{
  "qk_norm": true,
  "moe": "soft",
  "slots_per_expert": 2,
  "beta1": 0.9,
  "shampoo_beta": 0.99,
  "one_sided": false,
  "adamw_lr_other_params": 0.0026,
  "lr_schedule": "cosine",
  "adamw_weight_decay_other_params": 0.01
}
Rows from block 4 of a small CTC audio transcriber, named by matrix and row number. Rows with one number belong to one neuron. Each number is 500 + 40 x the weight over its row's rms, rounded and kept within 0 to 999. All counts start at 0. Numbers have three digits each. After the name is the row's rms in percent of the matrix's.
After each neuron's rows are labels from the 100 clips, of 14976, where the neuron reaches its highest value: "responds to" is what is common among them. Only what is clearly more common there than usual is listed. The data: read English sentences (LibriTTS-R).
# fc1: first MLP up (model.blocks.4.ff1.fc1.weight, 1024x256), inputs 0-127
# fc2: first MLP down (model.blocks.4.ff1.fc2.weight, 256x1024, transposed), outputs 0-127

fc1.49 092:487528485499490459468475579426436527493488543512477508525509548483424473565467506465503528551551518470516475556494475461528463474525483493472544445596540426471432471422469479470500560514485466420501559458463516428500531465517470511435544481486482491431500504465514517513450463454478442503479514465491519491537511521482470471512501485497507518561444497512450498438448547466551456569495
fc2.49 093:481496496554524536517543517476515539502563509482537448514509514485514396543464542490508458474468540506521546549446477437492466466450475513437456534535517452536436459512460464540531518432585498535496516466518450464566535481494549582488517519490463506491519575491540522499473549554487589461544491566480519458394534477527458463467508478505506500449565456539459427625495513528506574595532
responds to: voice: male

fc1.503 096:543546455495545433470441406505508506498557451477447519510444553522531526498471516439531425508567464507534520461495431513476475556541530473496435469521450471531544551530501464459481494488485509464491503497425526453528505514453522521510514481533507401603499465542533546452502517487510510544436421506523560546481489479500536468488534483431467489540497456517518530539527434461574561569533
fc2.503 105:504404540513422527468538498445542599484526469481536518451473497546442497528509451533488466483457462488502488516524531608470440464422505514541533403498489538512473454491540543513562512532496469475489523507583549503417548525440513459507476562450569476474487526560472552513546423395499435507533506573510503468459519471476465490495489466486461512482485448472465521531545429520468555478488
responds to: the word "had"; the word "have"

fc1.221 092:496582550443494470481556479492494509489545459482463557508518514504519528453526419560470435443522487496504572462529472484588452463501512486547486524510477533497449451546566519538555507556509432488503518478480515539496532489501552442563456535601529477509467466488591498552562454554479442483489465503571522489500505483528547487554448506512562490506481477459539519497508469535473473522500
fc2.221 097:537533496536524485520502465532459618484533566488455545489437520429506484537455499478487538536461542609511462550456486475517487416431486512466527501518507507501527565552529473493449549408443504486493434510456530551528430533499551469482529425493473487496515467503527442475438486544451491493475527444419532485565482454470505534511515463453528555477541494537516554536569466527539504476584
responds to: the word "the"; voice: male

fc1.646 099:515470503530433458511535609495596469481502459485528489449523547540590557450479525468507455438495492518499480476507464443510566551552533499478467494518465560464506541493568490528506483454462410464474502514492508454478535502424482521521508474551524546493498510508564485471504460471535519539462426503503454579523488502489398465537520530474511487446452473467515459520545448460535458482502
fc2.646 097:470557446521500481477520452471521478485497494464471479499510460490523485518525491507505415540445503537558573477392419485550516482522574451529450533514524507481495458519506533516413539491516525445497498538478492440455478446495464446503483459550544467533499454517522557583434544520436555478441465534530498459514541490553530543475508482484414514463454530459536490511493535456508518488517
responds to: the word "the"

fc1.226 103:527403460535527494414476525424552511508542461486548529503525442492495495517545541516453514447487472495478479452566487497530520487455499592523536469525507494488464472521530567478471475536498539541567544484507548568506493453489531502485506522519477518513393496528455499521593454481446509495415445507542528468483526591576522478481420491518524484495554469533486567503474460509466482499466
fc2.226 107:457561562491500516466507437504458443474557507492449444479474573466537481510516538478445448459490525432472453486487511445525597517602539508492523514510511449494477549538480511467519561433505564474552533536553506564578475452505485491565425461561527501535492535431469515515463534479491575501473438430497551476438509512412506516519525503427567496545502546470445475544476517463468506408555
responds to: the word "was"

fc1.327 098:524497434499452517468498483483450467509452476467526508448462520476507515454463442512577458531579498485530393496508505528502516545525517470511540479531419541492454522505469483577451522503471559489508539510452376462460536525502430473461499492530566459535455504483503479469446424523500487544567499531499549489450497474514535498532453475554451454481550442498485505446552533514460560513558
fc2.327 093:595453418516503488512489527507500441496515525486509577508507530456499487487468516473498524521585526492523551460494516458558552500462466527530459483539481480433484568584565510492518459543584495512547526487524559568504568487491560520513528453532416491487501560461488488563511524452566464561466523486507534485577482476465536498538428513502518508575537552539524506503499551529477450514438
responds to: the word "you"

fc1.18 093:528515488519519497452503537517514475516519514518478497441528562440549467501487532510520529485506483493488482515556541443436510463468502517486566516488461481469399557481522518460489502494507516477587546498484614568466474451499462472524413453450508479492447525476487509578460448494545496433554561548483424480504538551545539526487533508514554529454448525424473503497469511515474551510535
fc2.18 091:541545574552483547518487531520467456558522482514498504503510487485488527496478522464521532453480486476417452562589457444490563532541491487557464482443583494489569420517518510474444583437552525437508552523509481475457486533533438540497509525520462465540505516451484577441498457465558446488472497519475504518499566591584468490470499511450507505504466500478536479567504528508474492501547
responds to: the word "was"; the word "she"

fc1.705 095:496459593485521551450520455441440512514500458485462544509519483552543457538453434502564495480551520491548527553425555497543515470476481512529510449494530522494483436428493558478525519484524533449489507477567512446463452482508489495580579536543455451507423441498470459497470523515513547644488568523572513475450532528531456508520452529565507556408482534436522523447502446467480485513533
fc2.705 089:550498435549563505515530489454533511551468525443430504505516405546468557513464532555474391545517468507522494456588438488519401503453514503469552541546502518536540465468445478493514520551485587517531510502478496539459468509497435536570485531540491520479518476525517499463428495407487428470486498484448493497548462489540535466451468569477513478548521442521417447458502423498455510562548
responds to: the word "was"

fc1.321 094:532447480497472499511489478492532620501514521504474529461510561538468517523484501502454534512571408548464514488514442429537471501472504522474518547463506434435506481486447481461454503546553504444502480528415410410474456447459518477545536453541435540460439474501507527468600416462528526550467457543492574471492542471543549428515508439451561514513476520524517515476517497545551437438468
fc2.321 095:524500479494524524521474509498537500498573418464553514565479573518532494450490412475536512481541470513521461503474494516600447496539544508544506600478435514503506432485437484462538470433509547483520450496548447528526573500576520509506440526530537494555505550495567419494411502465502481443561511557446525430560519452530534506476549457463456500452467441475524515454471518473463515519491
responds to: the word "the"

fc1.389 081:496501518560441437479481491437548474535502516398469495488519456572471429465474450445491472517573519543499447553497505487516508495428569542485550527501565505547566490508521446516388498521464532502499522495494475483531498438524565434552449501544458458525494556502504513450474465582495525456479452539504534473515537483447531446481471502455488513540478393437468547426451487434442435482519
fc2.389 081:532442531478441564468457503582523444480522466554442477498486509494478512457503488527509526521493507470552468550491515515479552421480442509541532497438437502507494511527469505532442478540467554495488550482466549527512506510622494455525530507503493452474538474471562480488412565470484418516527475445498513435495432484549474440544518529478573574500464534602519483560598526493543531525477
responds to: the word "the"

fc1.674 095:500428501559474512478565497523484520516509446544509483532465481490517476564497467531440536473489424495506548601499481477506516482498477578527520458514527464460542423541485513471485522455507447480437492497501551449526498503537497480496520484392539470473489539502540596573457521523522450430479507469535472514457554472450470477467515542517493480546550477446521465499407552549577497514507
fc2.674 097:502498436503532492447430546519506500489545535502492401535470495478396506472484396522487491584572552412500527531443541440486567455478410517513485481471475501529453494473480449489511468464521492467500522497555558506488422517508510463499470531534480524450522541484478479565515601517428506558541493576523519557416489585509512449528530485455449541532525539476455499554465548492566487576528
responds to: voice: male; the word "with"

fc1.148 097:487585581503517488495540568457475470473494515483405506518508508529593527534476529461430493481513570499569457508464506523481566549564501533456471438504492560475505517531459570484439547486433500493513564578567438541512481499394535519482558470482507547464476468535478494502509488546544482540474525451457534444516502505509556492489496524491512537515504481453535507522477543471533453471516
fc2.148 099:558518426486472487476516528502500467394478535489489481496422556459472476439507503521475510566473646573496450466498449537571511510582520430566475558492487589496504496498566480502478452484529538530481493430486531497446500468517511471473477504482556486428466474449469497552498459432544453517505498503479498484576470491547484453497521490549484430517454488425474517468481443467588510509584
responds to: voice: male

fc1.126 105:479561543488499467416386510449511514497539537443512446492539519543513541526460491536523445500502517464455537452451544516532484453550459428483550505447478500557460533433497526509591455583471502479492441551529478468475493489474488502507503530558418508504535465495490485520540485490590570536568574495493534486524545452487459505542584456419573547466526452514436498519487523504496463551539
fc2.126 101:419556554483526518558520504553522503538500478507527469549551544516547496502477451470507556476465526533528420541488515426504468458451541498531444551523515440496515548510540524491478504502450488513498545527458501489479561513611532405502454429504545510484508481453532544440560464428546494483555510466541471522541489494462473419530529454536454539505528497437488511537470511539435411495525
responds to: the word "it"; the word "that"

fc1.429 090:529520458435512570493520498474570463494495532427519570518552500461455514532428549476477493498508545508543494486497527479499491539443524480530521474466548497508573469497504449593471496492450420511509510507530560492524497574537455479518488438460479541491472514507503527533437483558463475465472465410549538488455500474565461454541455537543572468464556527415506493496505549481476512599565
fc2.429 086:607458541524439480495435527483477406475535519453551479489429583424467506546483487495522458490503483546491502588530448461442539504497557470466474515471618477437492512512537451462453489478507503471485482541481509436586477547499505566489537475538489520585515505464554562476456517457526567484460509439521478561538504559512524451503539486517549514537455515495507516535481584522498527543488
responds to: voice: male

fc1.0 099:432531463509536510460472454484556505463500525520514503482510486518469571583475458500434501544482453510441527506422544476526512453495489565510523448483543460457519556501451505458476489549432513454541482549502489504460479565530484500538484460508508451499463479471594509570575469532496508486489555533456533565465533496535493453416467532539409504532491492481516484529531515508497469551512
fc2.0 105:478472599479484437533426503541441480506458470584556480536519525443434448516478462499524484465550511473435425491472519497536433448469506479521428498565530460500516577491449455466461563504451503444428506455488518566459467453546486453483434512511529482490553497506527505453468450545444532457521505548417475459513482540500500550463526481479497494520446421522508492480532532539510457447529
responds to: the word "it"; the word "was"

fc1.731 105:535523446441540500444555429529529468488434423578484471348488533476577474500510479525469469466477503502544490546535545502454482488505551536563509531452567504492439517491495541511518544490393555484550436423511544519477537488492537483588480464459471456447462555507474527519491544503431522479432550518528498520501487506536452472481420448485538487554561509525522543483470459535530503446506
fc2.731 110:493561529495483435513426533493482479555497459550509486562516473494487549470423508486482492379505480486480498471451499503465508474530528486501477488452441446478475421454501485453522566487454580508521519537507531505533517456521530569486478496511440567500520488482472408556539579498423526517486491505529548509514543520437451475518375522439502487586482504477474502489450476464522523525472
responds to: the word "was"

fc1.86 098:512464524536456532504560531526482494466444610493544592490521489522512505555527484547454418478511487517480539492499517475515564494533533633505525489594454541476496444535471522514523483500495447527508435529523479472505421451454492482447472488545445419509496501533505524532570533583436460457440512446507458514510547449452553563494483440520507480438451512500515524492518488482574460438466
fc2.86 113:530514572518457589531518461491514515544536439503490497520484500459579525486446554500471528499452487557564548491496498548467503462441492513451480500497536535600524488485536470575528529559511505461527464468535520468513517502544457535592524493583529485480510522504490370498559486498505525525504524498509513472519511527491490490544487512382432541514512535487470492500511549454515507511519
responds to: the word "the"

fc1.440 091:520517441523529545519487535486468569472518532569497531587467468442514528426511484518531602560561578459511531505453496530438433417610447502485497421507547498484580525430555487483468495472499466483457433547541462467504483488453546443467487500557424491480447484500461445581473457536556486544527471481517426532460503535460417474494534508459529531552467541498481409480507450513486530536461
fc2.440 102:523465534481550554501462535496468451495500503466476433481465548554510517537526494550507485493483492496415460507460518535503516462569445432563480532438491499506535526504499445478470457563551480504501568525396521488487578502462499481478623513484482503495543463459520407540515524499471513455499487492527520587506605533441590484512490464464569528459550471504481569533484486447474504481446
responds to: the word "was"

fc1.510 076:530547475511530560512454515383474506504516508525539557467495518560543488512534512519543490487503559459490436437500567548527471499552511432477524559536460565505531525494509451536533496514457543436500483530450457436496470485497596488502555561446442542491494488450460540550531458565548508491476490510498494517413494531469446545448531490449476466525391430436468476449489524454543456548507
fc2.510 083:484501478492504561498492453559483547489471501523489491505481495470523549551486465500402520545546516545466533514431434500522441466493554493523504559462580529549426502458465530436454541460485556397591547522504492523538527498540557558489530477487507509514495465498541498507506585441498487427471454464477475453526551549533449474553544509518526557539527500539515477545455523527528448495499
responds to: the word "it"

fc1.298 086:498567548547475550468534540414513502528426497409470469520538493541527487540487482434585541597465486456493500513506442474520519462454500487499500494592538489479510578532478523460547526512498451446492460497464554553521501522477481545539504402467502513487470561503515450387490467507524559533497509542550549566498503596473455527488496449549554549511460569508394534512476519543522557503525
fc2.298 091:528494514428486456502519501557464539515520505495506491550504522468483543610488513576468580515545627426511467493480525507618526484435495505486580541502470473558538437553445473566440533521530492494479455506460516443497503503529534491496484521466485523519424491519515464495505590468444497501462529523510471505555483489535495436472415499457442504486466562504429533500506465441530471519525
responds to: the word "was"

fc1.69 102:485474495498444532498517504527412477484485475531563420499493495497546540520451438464517477563494501511468516451511447538565450564522490495479484520542484442473531553506576499523500493440454434498466465542502534513551487511405568517457428489535522513494517506458453494500528536512577474518629440499522507509523432446501554483496455477536476564500468429476515431495504513457540490486452
fc2.69 104:463564478492535520542513489551487478468558481469510488600497541480509574482475456452534471487518492467523491471490501523485539518530507482536501550552488485554467538511387483518506475519482431517512529476478449536533495550441563466419533520513481527481442510426400472477503487540491499465441449518578483556426515487500496530509468555541476474489427540489440528470426484540483489463513
responds to: the word "you"

fc1.100 106:445501504438493460456530506444493501493527488530528474489567462464502548552522461453511438584451527454451463512452516533502502531601420577506578538467563538523467487511549487501514511504581496457530450539562452469483512513524526542506465458489473545450442476432482495530526490459521512469479531538426584594433521458511543512562522539482481504485587523451532467470506509476503476531495
fc2.100 106:444447595496479513521497516430465498564558466421568463469431543552492380428461454522535471455509490505493521482454529548498489461473498551530517473410478517483507521524474474559499512501517464539479504478439496522520566484438464526499551524539507551482482484422475491491486383512462448481524513524392461486581430477486480539462489520488471541499544440576459550508497531461555470481465
responds to: the word "it"