Weights of a small CTC audio transcriber.
Training: soap at rate 0.0023, 4400 steps, batches of 64.
Rows from block 4 of a small CTC audio transcriber, named by matrix and row number. Rows with one number within an expert belong to one neuron, the router's apart. Each number is 128 + 32 x the weight over its row's rms, rounded and kept within 0 to 255. All counts start at 0. Numbers have three digits each.
Before each expert's rows are labels from the 100 clips, of 14976, where the router gives the expert most weight on average: "responds to" is what is common among them. Only what is clearly more common there than usual is listed. The data: read English sentences (LibriTTS-R).
# router: slot weights (model.blocks.4.mlp.router.weight, 32x256, trained with AdamW), inputs 64-127
# up: expert up (model.blocks.4.mlp.up, 16x128x256), inputs 64-127
# down: expert down (model.blocks.4.mlp.down, 16x256x128, transposed), outputs 64-127

# expert 1
responds to: the word "she"
router.2:137145141069153150094134096164094090074137116169109091037112132106060176098166171107090101103141120146144115123131141113108055130119097145164155137143126088086188131170064172176132162129078089
router.3:096106100127080132098126101106132070103069111144112122103111121145079097121124114087134085061106074093125115163100107105129062105121085135172112101128096101113139100054083135136089135124164116
up.0:130160106150107138119124158139131176142170141106183114149143179164179109109074086181109165141173113170069089163130176060184103118147158125107120099155182114159116158111123145168179133115121099
down.0:092135153232161087094156226064148108161116159065130124151146126137094069108091143140091158120115143138085142106090105082082158071149099118134127106116102123129102078145135203121143121129148133
up.1:069147114108107122114113069109091107083076169122080154156117145152121143131094090151103146104130147110177115130172132199171131226138074101126157120090121110142169090158117159131128096133143137
down.1:126091142110083136117144132117109101157121086117156099110169142146103099103153190175124175166099144126136111106197124081220147030136070153120120106083183189174134186148142118117137102136091101
up.2:157128068120111135118110119164144074117146099101123138124169128078169097077093100107165124162124116123092120150155185112133131115127150074135142078113112099105151075158105119107125077169119137
down.2:129147150118098143188211111126176123177159050145166121089103117101125074170088098094094102173068132139102092131170120124145114132088143152047162111164163137082118164195161152089114131133158112
up.3:124141135135093180106119137104136101073086105168117144089137063153104130144155106178130147103112138153140098142118138110100157115128116066096129143116115166149182100094069205183102126156071140
down.3:117157160090137184153144090095150164180088097175138074121068153125124103155123130102119082078134079110174105174159138112124102156141135159139143155134096166152141174077120113153115140119125092
up.4:148079137114152123144160143030099089118098062149181096108131192112094111143105123116089130096153132089161092174088162090092136139119138108143127117144135193157144143097142086101139118119141124
down.4:089138139154206095173165187159105165132072099123146137102105160114167094118125136085183098137089128115139070118135177125107074101129160115117153111084160155125051149121123159123195141118133134
up.5:130078146139151081113145167102137136160144056096137105161122128137105088106091144206103151130107124165068083134123182079185164095003100142185101126088123121062122146122101133094096081105129111
down.5:047084140099115107149147162128160107171158125198119139135143170110139169152074131101094156123171165164095118128100163145166121119131109158099095206092137084180093120130147157130140127113087150
up.6:146105144111100090091097108142095113161192110109154104127099148135123189155124149132123138115148158094170093139130148082137124151113134158255104121102129164081076067121098173167135078132139131
down.6:157107126128151095161134152157120111153109108106136128111104145137132171102145163088113101157107155166162140034140138161174162020153148081095123118124115136130136138169126153111123122121154127
up.7:118149113075124133121100192139120142146126166113119198140082128186111148110118102134153119106134141151178183176140120074149134100128141098122214157114154045166177160162086114148134120120161157
down.7:140087058116047148146133127084125181111104065156128094118177104136119094127114146059131054127105162077111145105089139143110124137125078119111160125183111181159044094136156175152080146159088127
up.8:088156136111121181160136157181164144129166128156069151097095111140154142125105110062108105118142134175123122151119114142085102176141139123123093077090084132148092142150126155136123139129154168
down.8:112146032089140120108133097091117174154169092151117153085120099156099061109123183127104099059147126175096127119159173145158072106102127146123189135080102119130139148037165159139113167071104114
up.9:116118118143122131132139121096143117113153094122129068187157136115163095124135125100100108149144140175141116075139148075116147122062159122096149092137155042136145108125206092136114143120090065
down.9:098089145157125097153135119214137131129126138148169068154054154135110113110164108124150150151159110139176095197070056172118130123149097154129087132136137076114112146096132116150109144148094141

# expert 10
responds to: the word "him"
router.20:123107061134138146077135134152157144101094080113119102110122114139087118160136121091113174114120123124133111143036120109138109170104048102182121134126113167162095089128196100118055148162157045
router.21:123089147083145132130111077152145165102111089073097118109112114133095109129135099101075083111114188135089114125113101107138111117107115131138100117130100123067106109113127137110118144114090069
up.0:114118134134150145060129140084127122142140087183134128094099139146096124151155079134084087151111123105097142121146109112140103110118129191146087147131102126118152114066176153156158112126146108
down.0:119144125179118118190193131144091132080133099108134102110101091165119144085111188083094128138135082156137110133125156117166114157111063116148085131131080153069128121072160110087106139123111155
up.1:152138134125118145115157190083129196178094179075111130146147089110195153121084092207117178091117172163086135119134147109132079120130155129164109114099104144199145146128144110179119106138184092
down.1:087192140099075149094134069095154120063164182113090084144092114123126109117161138092119059100194137123176127161180101140157135139137093116103133148181087155147130172171077189138142129132049133
up.2:120135154107090155113164121165185129126165110063099163154145175135151130131153140134122114107119107133136171089152090118168134164174107111164101108160139091171112144093163115166146183141156121
down.2:117149158135142142159124128172091135181113137095158109155125132131077127096072148119182155141111157129117111088161131145175127044187126162134124096185148084149151161183104121097114137106117147
up.3:167171133154109187122088077142065158187126094165171136105115120169115105104131130148107160144109148098079122131151145115158154123097104172127165148188173175172147211142145109131158126066144124
down.3:176146147143114159150113136100081137191090154165079091160121109085107124126155188087189055161123120146113136126112095095081144177112087101121130088136115124110183126075139179092135106092114100
up.4:140135088120100145131122141094125135068101100080121126125099128158081095140087194135104115158146099075065166162106096116212110124154093104133116127121121136135118166130080103170126151148116151
down.4:096163088109125123042032163114106138121146139054099118104135086151142094168117140156056172180162119183152091108132117121082121109124164171081131137129185095071086145089127094107152098099047124
up.5:139168094109085103137106082141091120126103092103115146136181105141061170132163120134136203162073104122111135104156111126078128097132149106130165138125116169123140134109134093130143134153157060
down.5:091176182134119110116105165131113167104125135099152142121111124136105153196125189045141077174135106130105120087115146145115178068158135091112196118133166125172127104120168089094122157142189136
up.6:113127099094174155048093113170122175160102113110151120130117122158097148128114141153137110089107155114173178142134103119070131161148112056110112123150146242126089129070085130133088104139118100
down.6:103159154125167098139195150124104151102087164152154137065090146146146141097063140096127193133086120143087134157143113112083128077118115096144084182114094128184127203161101192095132129147168110
up.7:143160087127087132149159152108167164126129135151111120189112126211158145184141185149080137144186064109101111141158097127165130146154166183166078179158186123101152084121132121149142126132103085
down.7:114109108134124111149089128111085138139139115133152138106122097133087073101185087091136133167130183115140168124085142111126110142156091123116201194126097130100126135066209200117109132086160096
up.8:134137105126109138093078101095133139123046126135107113177124095095160110083120093127107120121153138122029132105156120087132166091117180160146141122134118123152083107071111100142113153130102125
down.8:085045154106160177085146111122118080080145074144151090063081100119178155170140082074132084131210111172186116154191143120164138151088146106150098112098178153109111151152154128116100125105138153
up.9:147087128115113141124135117130091091076180140135138134140134135185149151137141167127134130113126123121096094127124153082075098125111102114117134160090132161134145139069135145115119144103172050
down.9:118129123112127093184101158128115134136094201099149147136184128151118103078106153119095096122064131092105130098118092194095109064151089153155160136073171144122123105091151095122111159155143133

# expert 4
responds to: the word "this"; the word "is"
router.8:128099155135060114115162140157115065150111132082062108126109107097131158099134060085096079120049114118132139171073036125088084136146118174102156112075103064142166169104166125132116055149185044
router.9:173186113075131135094139124137133090059072113099169111149188106191066141092129088038123103148047144115195100166152081171141119149127113134131169144142118139125145123169121132134107110106147098
up.0:076139170153139118085166116159142206093129209164162146170123168129123132072221137108121104104110148141165122124098153159152139162122112113143173130074135115078124081134056159149146071139092147
down.0:135149143162114117120206081090125097114149153091153144119173076118126152165095142158133134101138138107063086130092109091111186133109125070075108164136114132090195191076124192108150138166109119
up.1:134151145088081076107153150140127188141064130155102121051087136150157082148095096115112140120108097097169139163097105082125127142128078109119099124151133119126137139137137139117154150125150080
down.1:121108150114145056105176097082155129141152125167172125112202148116151127146192178104133117149117115120135133178200161081123093098139147094178095111151105130197156112145173157128090117071146118
up.2:163143117103112108143188106136137151160121124098084197128190177134122091139141115148134086118110145114168112094125112143119127127158099153191150042143157073071110103189161118088128100087127090
down.2:131154109181145105136155096154124149164107185140109131151148146149129144124114132098155113062153173088092102111068061137142096125156105154108101145132120107123116116181092077172120176130133122
up.3:189070076188166048083083130083086106107112134101134112100087099130099175147065128115151099165134146137094108122151179179197109165116117187138178119175082102098135188132126081103139174133130132
down.3:114176210132131148072185134176103142094128106070103147145077086145090125140145159174105181097125111180150158136062124209162099141150158099142093129114105118103149159115141115090088111138125157
up.4:173172145164144134092166166113078115148084168084132089098131158229128188152062166105199152121160147141115117071114115163143114135149137147094161120094141117069154135029084180156157103132130191
down.4:174102125103124116149186145121132144131135128129127125116147105095092135122129157067150115123143134121120090130095141185142173078093130099141110082081119180135146177112128187160133153112100131
up.5:118038129108114136174165071158169154177100143158103146149121102118140153140166065109115130165174106118136173131106081118141146142085195140095150147113125121121111125131112171151149106097151157
down.5:117109137128142157162160135134152105156120127162158127117074110131147149115115155132091158119115126176055108117096097078144124160162169132154045118114184143112099129103140129149093075114131117
up.6:135143137118125135117105176195122176151172077126153133106121133182100097134088170142093139131111082103148170150106140134141122105071105141109125064087108162094132166142127067177104107167142120
down.6:133078169113071096090111144083167098087119118093143157063150155146090168083153118126118066125161161125147121120181132133132099156114136152166132181128046102166110111168123116138129158136083110
up.7:118188115097099134185161169115102156118139082142097135149140066067121154113090076105115112059130125189175111158110160099124097133151172091169087126094113170099177126155150109082085093099187109
down.7:124132081129124166077102131083138167144048177132155150093077093122130091123156149142150115128061082131093187119094156150174119142078141235126158127091160169165123083150144158098127141198162123
up.8:172112162135119155146128081103146154090164152168167138120147066105096148144148116167137173156106076155105117088160137102152153122162084084144116169057168112107143143072117153105135106118093130
down.8:083152090145115124122065167103187091161116128125114147164135137135151182136189142124071055133088089108171098118179078148137109111157133171129096093109105121086073092131146153145085129122197133
up.9:117163139078100158097190147111084160144157104160120111197145112156151155132139161178099206113113175201113146127133144104136020152168150115145120121099162108193092081160110162072100101154138121
down.9:069134100113077116137065169110146133159134180175107135132098053139089105105137108159157133118116069138118124118157121126123158153103152140124089125161085134135110128179152106173091105118127154

# expert 8
responds to: the word "had"
router.16:129071095103093090120118125124123081163072128107147092148101108096150113122076163150098111096139095129116109074084136144129144137078131130157111118140103125177118136159155097163126141058121098
router.17:151097078111081139074079124159099163122132138153140130079088092069154142111058088094072134116078129065100089089067090139114037108097105182148174121125113138136101081106143162076134160084110153
up.0:140195125200154092107168184155117171122135133154063127166163134093107152115137054166138084108121143111089178104121091103071097105144143102144139043082125168124137131146117112100115122076189114
down.0:110095132140102109156134095192146105119109088135116130180153091183161091129122148150106105162186105142106107162081137162142201125110117118176105130103102151086102136129099165098091080148188148
up.1:132097088194087103147098161103105100067165082147172122138131106120078113056117067139116124151136110111154095092155105171154150109163145144115139116148090092142181156132114143166140136046155142
down.1:095161157131164109119150125203122138096120171171054126113144129106131113090041064158138150174127118098135133139124140107100075141142166111104120133152164071114123121136161169075107073130186136
up.2:121125134145082104173240121151114111137137080089153136101118130089155123177139112154142079129132182081138136086140144122156150086152172146098157125219072101144164129141157092113208132148162095
down.2:119132108045115110102112126142097124127101135208116150164105087137070130125128058108057142156079149142082113110126146102121173119149141089128053134166083151104107082079125133047205127164148173
up.3:115157137123108130075143076079139155111127105151148123175142106127115184095092120110129064143107093133081111143126115149120092127111133185118096111133179085178140120122171125090119158122089164
down.3:162108119071144147162108125122167120197115111090077123108042154120156106095066166172156156098251152125146075095161100140115182162152157141139117128094119155187054122145128132181140109144159153
up.4:164137118098137131140136078083118114157137084090097162105118151153091157181117115188114173215132172122117130073068111066106122104186146118111144108223072087123087167157161087169141128165153127
down.4:122150118124118162132154185160116144105094109088173129110137129121030182119101134115132101165153131150109120108119095160158106118191174135132154142076100131122190067134125201124107161152138125
up.5:098096126154160161135153115092145140078170119139062156103108141076110128126187065200146143141154163143165102138169063140111123150120099168020141128119180143146079105094117166157127169182142129
down.5:090127138155123182113138118141103142152143139096130172081125089097124084128137073117165094013140116109146110126129157105166077140126117152093022135137128115127104162101114162137215116143168131
up.6:189128155193142126173143127139162120138136089182149185149095151106080143136144108113100134116102142098095124145152163168102031138150130094134149118096167207157104125148105116207160157114125113
down.6:143145116143103119145097183064127145171132057140094120145146098159103067108128121108111139130189133079160119120117135114174155121110161093097092115128134142168103242117111133107201139106143123
up.7:150086146154093095118117086188092091175070111138185088030129144129171132125119154094121149104108100031121156124104160245149152198169134131155187056161101148125118092170104114135175136089155128
down.7:065103045121107107146125140084144141126138132140060159143093129112205147103119070121108046126155120135100198123140123125127162162080096154118141128094063133096077108047161152139149142160150104
up.8:117085111169106178137112140149037048128150145178124121128113109095114137149098115131119075135162215135112106143105125109088110150134115094124191130120169082175054093099140154109137149150094120
down.8:095123129109116152116124111116170136097110144168158113203119146147068133175184025157105091167135141140165109125103159058111095144117102136102128121122148108162170156131119161109139168133155135
up.9:097107079084136105111133048103157133148141148148138157152092095067165082104083119115103122076139159170104142112140130127099151121133159135165122114092142138149117133144084197109211101125084105
down.9:038147143116099089091070138082141120108160137128124150070140152065141111130107092131174170130121127090147103185122137169118128205127103118118116164093122085061191127125139139172144151147159131